Rows from expert 13 of block 3 of the audio encoder, named by matrix and row number. Rows with one number belong to one neuron. Each number is 50 + 12 x the weight over its row's rms, rounded and kept within 0 to 99. All counts start at 0. After the name is the row's rms in percent of the matrix's.
# up: expert up (encoder.blocks.3.mlp.up, 32x32x160), inputs 0-79
# down: expert down (encoder.blocks.3.mlp.down, 32x160x32, transposed), outputs 0-79
up.0 102:35 41 58 40 15 36 50 38 43 43 64 43 69 60 44 51 72 45 55 50 48 55 46 54 61 42 46 52 43 59 51 57 39 45 61 55 31 53 50 57 58 48 66 62 61 60 38 35 43 56 44 47 45 51 47 23 61 36 51 41 44 44 50 35 48 30 45 49 47 61 58 40 35 40 65 35 64 33 58 63
down.0 102:36 33 50 52 33 33 60 32 43 27 49 42 62 37 43 63 56 52 33 64 49 52 53 61 51 34 49 71 54 48 46 27 53 50 65 64 45 40 55 67 48 51 21 32 83 36 41 41 52 50 48 51 71 46 36 46 55 50 36 53 56 45 57 62 33 65 48 45 42 46 54 34 59 35 51 57 58 76 57 34
up.1 107:52 79 63 40 52 41 54 32 42 57 51 63 44 52 60 40 25 35 33 63 57 48 34 64 57 54 58 54 62 54 43 45 45 45 38 65 27 45 60 36 57 64 46 25 33 45 49 70 53 68 48 67 60 52 53 30 39 33 28 49 50 52 45 57 64 54 55 45 54 40 53 51 63 66 32 57 37 61 58 58
down.1 105:32 25 49 44 61 79 55 73 40 46 41 52 70 36 51 33 48 59 61 36 54 44 48 37 54 28 68 54 55 65 44 46 59 28 69 81 65 50 57 56 73 46 56 48 58 38 50 62 20 32 46 38 32 59 51 56 76 37 54 57 51 38 46 39 56 29 48 59 40 57 39 61 46 30 60 35 40 56 59 64
up.2 098:49 68 64 65 50 27 71 47 37 47 57 63 62 37 58 42 57 67 32 42 42 52 48 47 40 49 43 56 27 24 65 41 52 52 40 54 64 44 75 58 34 54 48 49 59 35 55 62 50 35 50 53 67 38 50 53 24 58 29 64 48 37 48 28 51 40 47 55 32 58 73 41 65 72 44 34 50 62 50 56
down.2 104:65 36 37 50 54 54 62 48 57 62 57 40 42 66 48 77 60 56 44 48 80 48 37 35 37 42 58 49 34 50 74 57 27 47 59 48 38 46 71 60 40 40 52 42 54 30 43 48 55 70 46 45 32 34 47 66 79 37 46 49 52 50 78 72 56 50 43 29 45 79 44 59 62 35 60 62 51 50 39 53
up.3 095:58 69 43 64 57 67 45 28 45 46 41 58 39 50 68 40 52 30 42 49 40 51 67 55 56 56 38 34 61 53 40 34 47 30 64 70 45 54 27 27 61 53 49 32 72 34 70 24 31 48 74 46 37 38 63 50 62 44 37 54 67 52 50 51 57 48 65 35 46 32 33 47 48 37 73 52 37 72 51 42
down.3 095:54 69 94 44 47 63 31 51 42 44 49 57 46 48 41 18 41 54 22 66 50 39 34 59 70 31 55 66 54 61 69 66 29 30 49 46 56 46 58 42 51 45 61 65 53 50 38 75 44 23 51 67 55 53 51 58 40 46 51 37 54 52 42 55 59 41 62 43 58 43 35 57 70 30 57 46 53 35 51 30
up.4 092:71 31 45 57 60 44 57 46 45 45 61 66 56 46 59 47 66 46 36 65 40 33 48 55 28 30 55 59 55 44 36 28 72 38 37 52 32 62 43 41 72 44 33 40 37 36 51 60 64 45 56 70 42 51 41 46 40 47 71 55 55 37 45 40 55 55 56 31 36 43 92 42 32 61 54 44 52 24 32 55
down.4 096:38 37 33 50 57 41 45 65 66 53 65 35 57 46 46 34 62 43 50 44 47 49 42 59 54 41 48 57 40 37 34 47 48 40 35 44 65 56 46 50 81 42 28 59 36 59 36 51 40 50 46 39 40 69 39 55 49 47 72 60 43 58 52 45 49 36 51 56 41 41 53 60 50 38 65 67 62 30 51 57
up.5 089:47 42 57 35 65 58 47 60 57 31 48 65 49 59 53 39 34 54 53 43 48 56 47 46 53 56 59 34 33 56 57 55 57 51 53 41 45 38 29 29 72 37 51 40 52 64 37 47 49 52 76 65 57 63 68 58 75 48 42 63 43 43 74 30 33 45 51 57 34 46 45 55 43 24 51 53 56 55 69 52
down.5 107:71 40 67 47 62 53 62 49 57 35 67 90 59 67 60 56 53 51 46 51 55 46 65 59 59 09 53 57 41 50 38 38 62 43 44 36 42 67 28 78 64 39 46 49 58 56 46 44 58 50 43 50 41 50 51 43 35 23 60 54 64 64 62 41 52 24 44 27 42 29 67 51 44 77 48 58 57 52 62 60
up.6 095:46 53 56 54 54 70 31 51 50 44 50 40 52 84 60 44 46 41 44 39 44 55 38 68 55 53 28 52 69 41 64 65 42 63 44 56 62 56 49 68 30 44 71 62 49 42 54 56 40 64 39 43 75 24 57 49 50 52 55 54 48 50 47 61 33 47 49 37 41 38 65 48 47 67 70 53 58 44 55 61
down.6 103:56 45 46 46 55 54 61 58 48 54 35 30 39 56 46 65 78 23 49 41 42 32 67 29 63 42 55 50 57 55 45 50 58 44 51 29 62 48 72 37 79 58 60 55 36 66 59 47 31 65 65 47 67 58 66 70 49 61 74 32 61 57 44 51 44 64 57 36 71 26 55 38 41 32 33 53 41 59 45 42
up.7 109:55 47 60 53 47 82 37 64 70 55 75 46 53 58 52 45 57 54 44 47 39 27 41 57 61 52 34 51 63 44 43 22 67 55 19 38 44 68 62 31 50 39 49 49 53 59 50 37 19 18 52 53 55 52 48 55 41 47 58 54 55 70 56 53 37 36 57 46 50 42 54 54 49 41 36 62 41 69 48 83
down.7 103:48 49 46 59 52 44 52 60 59 33 58 74 43 61 59 67 43 62 47 52 43 50 52 44 71 62 47 31 43 45 53 59 67 57 60 65 64 69 37 64 49 50 53 67 64 27 44 49 67 46 58 53 58 39 41 45 47 39 53 42 35 62 45 45 54 44 43 69 34 46 33 47 63 89 49 43 44 26 64 48
up.8 108:64 36 36 44 21 46 28 64 40 64 55 49 66 38 34 44 41 46 52 50 50 55 47 52 54 82 45 66 64 58 66 38 47 40 65 39 32 51 52 45 60 61 72 43 56 55 43 51 48 29 65 41 56 57 45 67 25 31 54 60 27 49 46 26 49 71 63 52 73 56 47 69 50 47 45 35 53 52 50 58
down.8 107:53 57 47 71 45 44 40 44 52 56 49 39 34 39 49 43 40 49 57 48 57 41 49 45 50 47 39 75 66 36 42 43 48 58 75 29 45 39 49 49 42 59 68 45 45 62 54 68 38 56 63 40 58 42 65 48 78 51 32 42 51 65 40 73 54 69 69 78 56 51 45 54 49 57 50 55 46 67 45 47
up.9 106:30 45 35 59 50 60 27 40 65 43 41 51 54 58 50 45 34 60 36 44 37 53 59 58 26 56 50 59 54 25 55 45 32 51 36 56 64 37 51 64 56 55 37 49 64 76 72 65 57 36 33 51 60 30 29 46 42 67 70 65 47 58 47 56 55 23 62 49 52 43 46 49 84 34 61 73 63 35 66 49
down.9 106:65 31 42 51 37 72 39 41 57 54 52 52 59 38 52 56 59 49 47 73 75 55 46 34 58 60 70 28 45 32 57 61 61 64 68 37 53 27 43 60 61 53 70 36 50 45 44 57 50 51 34 22 28 27 66 64 72 46 35 62 43 44 52 43 46 48 36 63 38 44 59 46 59 45 39 45 58 46 50 39
up.10 105:65 51 57 43 58 44 44 50 53 21 44 42 36 49 57 49 25 48 57 49 65 74 35 83 63 35 28 37 46 45 69 44 38 44 69 36 53 48 36 37 26 33 28 51 50 51 39 48 68 51 33 34 40 30 51 50 56 17 49 44 56 41 46 47 50 40 36 47 48 43 70 41 49 61 40 46 43 77 42 41
down.10 095:42 33 63 53 62 45 49 52 65 62 72 49 37 51 69 46 45 58 39 46 42 34 54 53 52 39 56 45 63 61 29 56 44 50 52 32 46 34 59 57 33 52 42 51 61 48 57 56 68 46 48 85 36 41 56 44 39 65 64 52 66 49 56 54 37 56 68 34 55 52 67 46 44 47 47 27 48 64 62 54
up.11 108:24 37 55 60 54 38 59 52 55 61 64 48 24 50 55 51 50 58 41 59 60 43 65 62 56 41 49 54 77 54 37 56 30 43 45 20 46 85 32 62 72 50 50 51 50 50 52 30 49 36 29 48 35 69 76 26 58 39 38 66 39 42 37 57 60 46 37 44 50 29 51 25 47 49 37 53 43 55 60 53
down.11 102:60 82 40 40 47 67 51 55 44 44 75 39 40 49 50 53 63 56 53 68 39 74 41 54 41 28 29 55 49 69 48 70 43 61 51 29 55 35 61 60 35 49 30 41 53 49 54 74 37 47 48 59 32 60 29 43 56 68 62 30 70 42 54 50 64 50 62 53 42 40 34 35 69 40 45 61 63 52 43 50
up.12 099:44 49 53 69 40 40 47 51 50 78 45 64 37 48 47 36 70 38 68 48 61 60 40 51 63 29 57 49 58 25 47 40 57 53 46 61 59 41 61 40 32 63 45 56 57 61 37 36 40 32 51 70 46 64 51 56 52 64 58 72 52 46 44 47 50 57 63 60 60 60 54 38 70 51 55 63 48 41 47 31
down.12 100:48 48 78 51 51 47 48 50 78 32 60 52 47 48 39 27 69 63 31 29 55 35 60 43 51 62 18 29 52 52 58 50 42 43 53 47 57 36 48 62 68 41 58 43 40 31 48 60 44 37 52 54 74 72 47 49 35 64 46 48 69 38 67 30 65 64 46 51 33 58 52 41 48 67 46 64 58 38 63 65
up.13 097:39 46 16 63 35 40 56 66 28 53 60 53 56 50 62 45 62 35 61 67 67 40 50 38 57 47 45 46 58 70 63 58 42 45 65 52 62 44 61 52 72 63 74 42 57 61 43 33 45 48 53 60 62 73 34 37 68 65 72 22 51 62 49 49 68 51 31 51 44 57 51 58 51 61 51 45 35 26 72 36
down.13 101:37 49 49 48 64 44 46 40 48 66 38 74 57 40 31 52 44 46 51 41 55 54 65 80 63 29 59 49 29 33 39 51 54 52 66 47 21 37 43 62 25 66 55 43 38 52 49 63 50 59 50 68 37 47 40 58 51 55 45 44 57 55 54 24 54 46 56 50 49 65 34 56 53 56 39 49 44 49 28 58
up.14 091:63 44 60 46 47 36 50 54 41 55 69 46 60 36 46 53 51 53 67 72 49 42 44 33 54 35 52 46 52 41 57 61 44 58 37 28 60 44 35 43 44 64 33 54 57 46 56 44 50 48 46 57 49 55 59 55 46 51 54 66 49 70 38 62 45 55 50 60 52 46 41 83 47 34 52 60 44 50 66 47
down.14 102:48 55 45 67 30 61 63 50 57 49 65 61 57 67 38 36 47 55 38 42 63 56 48 45 51 44 44 37 45 30 73 61 53 68 38 45 40 37 59 52 29 57 59 38 60 41 42 59 24 74 39 52 37 34 60 55 57 57 58 44 58 38 37 34 34 39 51 55 50 52 52 50 43 56 38 57 65 55 57 50
up.15 097:66 40 39 60 53 59 43 50 63 51 82 57 53 75 53 55 52 34 68 36 41 59 68 54 51 47 44 46 40 40 36 45 41 45 53 47 40 49 40 68 72 31 38 35 49 56 45 40 73 40 46 28 48 52 52 44 55 77 68 35 57 71 87 63 42 41 37 59 46 53 60 66 47 44 45 46 70 34 67 48
down.15 095:34 49 49 30 64 16 59 45 57 44 24 49 57 67 51 65 54 59 45 44 64 47 46 54 44 42 66 55 37 48 47 47 33 32 46 48 47 48 33 47 51 32 39 44 39 76 40 57 40 32 70 48 69 51 44 59 48 57 37 43 39 64 63 41 59 31 68 40 39 67 44 57 34 32 57 61 43 32 62 40
up.16 097:58 51 55 53 55 57 44 49 39 64 57 61 23 59 73 42 55 13 23 42 57 45 48 44 40 41 55 47 57 61 52 31 60 53 67 57 50 48 29 61 48 45 59 30 18 49 54 73 40 44 35 74 79 45 40 58 39 47 44 52 58 45 57 69 74 40 55 58 72 35 52 51 55 45 44 46 49 58 52 47
down.16 097:49 55 34 39 61 47 70 48 42 55 47 46 53 73 39 59 50 78 44 39 59 66 51 52 30 77 33 49 63 49 65 37 45 47 40 61 58 32 39 52 49 50 49 31 51 58 40 67 32 48 39 51 28 39 57 33 63 73 52 30 48 42 62 40 38 47 46 58 49 71 48 52 47 52 48 53 52 27 46 28
up.17 100:60 43 55 49 66 38 62 56 52 44 70 48 66 70 61 52 32 48 36 53 48 62 52 45 56 64 64 53 52 69 37 81 55 34 61 51 36 60 48 63 42 59 47 38 61 53 39 54 67 61 40 47 61 47 40 58 44 50 30 36 42 59 54 70 62 60 57 57 53 76 71 27 61 49 55 58 41 69 58 38
down.17 091:50 81 46 34 60 37 30 49 39 82 27 56 42 64 40 48 49 36 18 54 44 35 54 45 39 35 44 51 61 40 61 60 52 35 39 43 62 37 46 40 51 44 53 70 33 46 59 39 47 59 51 57 36 31 21 44 44 49 45 53 44 63 39 43 46 65 44 28 49 52 50 52 64 52 40 40 45 43 60 46
up.18 103:57 51 42 38 67 70 40 43 70 46 80 45 66 31 56 46 48 51 35 30 43 52 48 50 67 61 71 19 42 45 53 44 32 42 63 53 62 52 53 26 54 44 34 42 41 15 49 35 39 41 62 47 65 79 74 64 38 61 34 65 62 51 53 38 43 38 56 45 64 62 56 48 61 42 55 61 73 54 55 30
down.18 104:58 34 55 65 56 39 49 40 42 31 72 38 50 34 74 47 49 50 52 51 52 46 24 57 40 63 57 56 61 46 33 37 57 46 43 34 44 70 40 68 50 53 49 66 51 33 60 54 54 65 59 47 44 44 61 15 44 56 49 44 56 71 32 42 47 52 59 40 68 39 60 27 43 40 46 46 66 52 64 50
up.19 099:34 28 21 59 67 68 55 56 56 59 34 36 74 38 49 35 28 76 46 55 67 63 53 33 49 40 59 26 71 60 57 62 59 66 52 43 59 53 45 56 66 45 65 61 47 65 48 56 44 62 47 44 61 53 44 53 59 52 60 54 59 47 49 45 52 69 72 34 37 52 63 58 52 49 44 40 65 53 52 60
down.19 101:44 38 62 25 23 56 56 49 49 73 64 48 36 62 35 50 42 26 31 40 48 66 33 55 57 36 61 46 51 63 54 60 56 69 55 52 35 31 53 49 45 77 61 40 36 68 67 64 23 42 57 34 45 55 39 52 62 41 43 34 58 45 55 33 55 70 25 61 48 31 47 54 36 36 49 48 42 29 68 58
up.20 105:55 59 37 42 51 51 55 58 54 59 50 46 55 62 43 62 75 39 45 35 45 60 42 53 47 43 64 50 45 57 32 51 41 39 42 32 60 50 68 45 30 49 53 35 41 47 85 61 53 46 30 46 23 56 37 30 35 49 32 63 46 67 38 32 38 30 65 41 55 39 40 41 35 52 42 36 51 36 78 44
down.20 097:50 27 59 50 47 38 36 67 35 45 52 40 49 23 52 77 47 41 65 57 68 42 41 77 52 55 47 39 51 60 67 59 67 37 41 42 46 52 59 42 51 51 55 65 61 59 45 60 64 57 36 30 44 48 45 47 58 52 39 67 51 52 44 38 52 57 61 55 44 32 56 73 55 18 57 49 49 55 53 55
up.21 098:41 61 39 59 44 51 44 55 47 36 63 40 53 70 51 38 66 28 58 29 56 38 44 46 58 32 64 53 57 45 64 49 43 53 40 20 49 48 40 32 52 72 54 34 39 45 43 62 48 36 45 58 39 48 47 47 27 38 41 39 53 78 49 34 40 35 58 54 52 45 69 52 61 55 32 23 44 37 64 43
down.21 103:25 57 48 51 43 47 64 32 43 50 38 43 23 60 44 52 33 64 26 69 71 58 58 36 63 52 65 68 37 46 48 44 49 50 24 58 50 77 64 33 33 61 47 66 48 54 55 43 44 43 55 52 64 49 36 36 60 46 44 44 33 50 51 76 49 46 57 56 46 54 63 77 53 41 42 55 62 38 66 45
up.22 102:50 35 60 50 43 41 70 56 57 56 42 34 47 49 39 41 69 33 67 43 50 51 40 25 56 49 40 32 42 63 32 57 34 42 39 65 64 44 45 63 55 25 35 56 53 44 57 54 47 51 64 34 57 34 50 52 33 49 52 48 54 46 40 65 51 48 56 46 39 37 60 30 67 43 31 43 72 61 70 34
down.22 101:44 67 48 65 31 61 60 35 47 31 42 57 42 69 76 42 39 35 47 57 43 38 29 52 43 53 53 44 46 40 47 45 32 60 52 50 37 50 46 62 53 39 61 40 51 23 75 54 52 59 53 51 30 53 49 61 47 63 32 82 57 65 49 46 48 49 68 49 39 31 39 55 49 54 39 53 43 66 55 66
up.23 097:54 39 57 66 59 36 48 57 72 74 43 47 57 48 55 48 44 63 56 57 50 48 37 64 41 47 43 52 61 56 52 63 48 34 62 67 41 51 52 64 65 41 55 52 53 37 60 48 54 59 47 28 48 61 61 70 61 54 61 65 56 37 19 55 58 57 68 58 42 46 46 60 31 66 62 55 59 23 52 61
down.23 089:48 49 40 43 61 48 35 70 75 59 65 54 59 40 60 57 48 56 58 41 50 52 61 46 37 43 56 46 42 43 61 74 65 52 33 57 30 40 61 34 54 72 78 38 50 49 26 52 50 63 38 62 43 56 33 53 70 64 69 35 62 24 54 68 40 60 55 54 66 39 53 46 56 34 55 27 29 53 10 47
up.24 101:47 62 45 45 68 53 36 39 41 56 45 38 62 37 72 50 43 39 72 26 61 36 50 58 68 70 39 41 53 59 39 42 29 35 48 48 37 51 58 55 42 41 46 39 52 67 65 66 62 75 49 58 55 50 47 38 30 34 52 53 36 50 50 49 52 54 64 48 60 42 31 44 33 55 38 67 46 44 63 52
down.24 101:46 79 37 57 34 57 48 54 44 58 61 50 69 53 30 43 35 48 71 51 73 46 50 50 51 51 57 69 39 57 45 42 50 55 32 50 41 53 49 57 46 51 43 51 60 34 48 64 46 32 23 36 54 45 49 49 60 37 40 40 41 63 38 54 61 43 40 55 45 53 58 46 51 59 70 54 59 50 58 43
up.25 102:61 68 53 32 43 43 51 68 35 62 59 68 39 38 39 49 46 36 42 52 53 38 35 55 50 32 20 51 34 56 42 63 65 19 57 49 47 53 37 49 41 46 55 35 49 63 45 59 49 60 61 53 58 49 58 67 45 60 33 68 58 33 49 42 52 23 46 33 39 57 50 36 54 40 58 26 45 55 69 62
down.25 095:63 41 51 68 43 25 44 35 42 47 42 53 31 52 58 59 18 54 45 54 61 33 46 53 64 39 52 70 44 45 27 52 67 32 37 52 55 48 39 43 47 57 26 68 52 51 65 35 64 27 43 45 45 65 58 56 53 43 52 44 46 47 67 43 58 50 48 40 71 50 66 59 46 55 42 59 36 56 62 53
up.26 096:46 44 48 39 67 37 67 55 42 41 46 73 56 54 56 55 59 43 51 28 45 54 48 49 34 55 59 45 39 50 42 36 24 63 43 65 70 71 68 50 45 47 45 42 58 31 41 47 43 31 46 55 47 45 51 34 53 50 64 53 61 56 48 43 59 49 46 59 44 61 40 61 68 65 39 63 49 52 80 34
down.26 097:41 45 63 53 62 25 55 78 40 36 46 49 38 42 49 39 76 46 46 53 87 62 46 85 48 58 33 59 48 62 45 68 42 50 64 52 48 50 35 47 76 45 51 72 52 50 42 38 30 44 36 47 62 69 60 41 69 34 53 39 26 27 50 37 48 48 40 25 41 59 60 33 64 56 55 34 40 57 45 45
up.27 102:55 47 70 50 67 44 57 42 52 40 58 70 48 48 52 43 39 57 32 60 57 42 42 56 65 61 52 60 49 53 48 52 48 53 53 55 67 35 44 55 46 61 68 42 47 50 39 63 44 44 25 34 43 39 35 40 53 31 61 14 56 30 57 35 51 29 24 38 48 33 27 54 60 35 42 44 46 57 58 34
down.27 098:44 50 46 51 33 49 48 47 52 49 31 49 47 44 34 35 47 55 30 41 61 52 44 57 70 46 44 57 35 25 35 59 65 31 40 47 54 51 64 37 31 40 49 33 41 52 61 31 40 59 55 43 55 40 35 46 56 44 54 75 48 49 48 42 56 39 67 54 58 58 59 73 75 49 41 56 45 34 45 37
up.28 104:46 57 36 58 16 56 50 52 46 66 90 40 48 38 27 37 41 67 61 35 36 52 29 54 51 37 52 44 63 62 41 65 59 48 38 44 56 61 44 75 45 55 50 45 67 61 63 55 47 50 58 37 56 36 34 52 44 56 39 49 49 41 58 42 66 51 42 59 48 18 55 44 31 38 59 72 77 62 46 54
down.28 103:59 53 62 53 67 62 44 60 49 53 43 48 55 69 54 52 39 38 44 47 30 63 56 41 72 61 46 45 34 31 60 64 46 55 55 52 42 39 45 60 57 29 47 50 44 37 41 52 83 50 48 60 45 59 42 40 50 37 16 55 44 56 69 40 40 65 58 41 26 69 60 63 48 50 43 75 35 16 65 51
up.29 096:64 60 26 61 66 63 51 45 39 58 24 57 69 28 48 30 66 56 52 60 53 49 35 44 47 54 64 57 57 54 37 56 59 24 45 55 54 52 43 71 56 53 40 65 49 65 72 46 81 38 49 39 46 65 56 52 37 44 39 55 56 58 47 33 45 30 56 68 57 30 59 84 25 54 53 61 35 43 55 45
down.29 103:53 59 59 34 50 47 55 45 56 61 50 49 44 39 62 49 35 56 65 62 41 63 54 30 46 57 46 30 51 55 43 38 26 55 43 35 44 60 41 71 55 53 45 50 61 32 71 49 60 36 60 35 72 85 44 45 48 64 43 59 38 70 41 43 59 64 56 39 60 44 36 45 61 47 42 59 34 72 56 45
up.30 096:63 34 54 39 43 64 33 48 37 59 39 49 45 63 63 53 48 43 31 58 51 31 65 25 34 53 38 36 67 61 53 49 59 56 44 41 46 66 62 70 52 64 56 49 21 33 53 60 48 65 38 18 37 47 48 43 15 55 60 58 56 54 52 55 69 51 57 57 52 37 40 72 40 64 32 36 52 68 47 78
down.30 086:38 39 43 46 51 67 47 32 67 51 55 66 53 69 47 38 72 59 69 53 51 46 32 58 59 52 76 44 55 39 60 45 68 57 75 62 78 48 70 36 64 47 52 54 37 52 47 55 60 45 49 60 37 43 48 67 75 72 57 62 36 56 75 39 47 47 34 45 15 52 51 54 54 35 37 44 39 44 57 52
up.31 099:50 38 62 60 75 57 54 16 46 41 64 66 31 59 53 56 49 36 51 51 51 68 36 26 51 30 61 58 35 57 34 52 45 44 69 61 58 37 33 43 44 34 74 50 59 64 51 55 65 60 53 57 54 66 43 36 39 68 43 53 60 33 20 53 39 37 45 38 50 45 45 52 44 60 50 47 37 61 60 26
down.31 105:33 41 59 50 56 45 40 48 60 67 26 57 26 53 53 52 32 50 81 51 50 51 51 32 47 67 49 32 28 46 66 61 72 51 62 56 45 25 47 43 33 46 65 43 48 51 44 57 48 60 27 56 53 36 57 52 47 45 61 46 56 66 47 48 50 39 28 41 48 47 46 31 47 28 71 44 70 41 44 71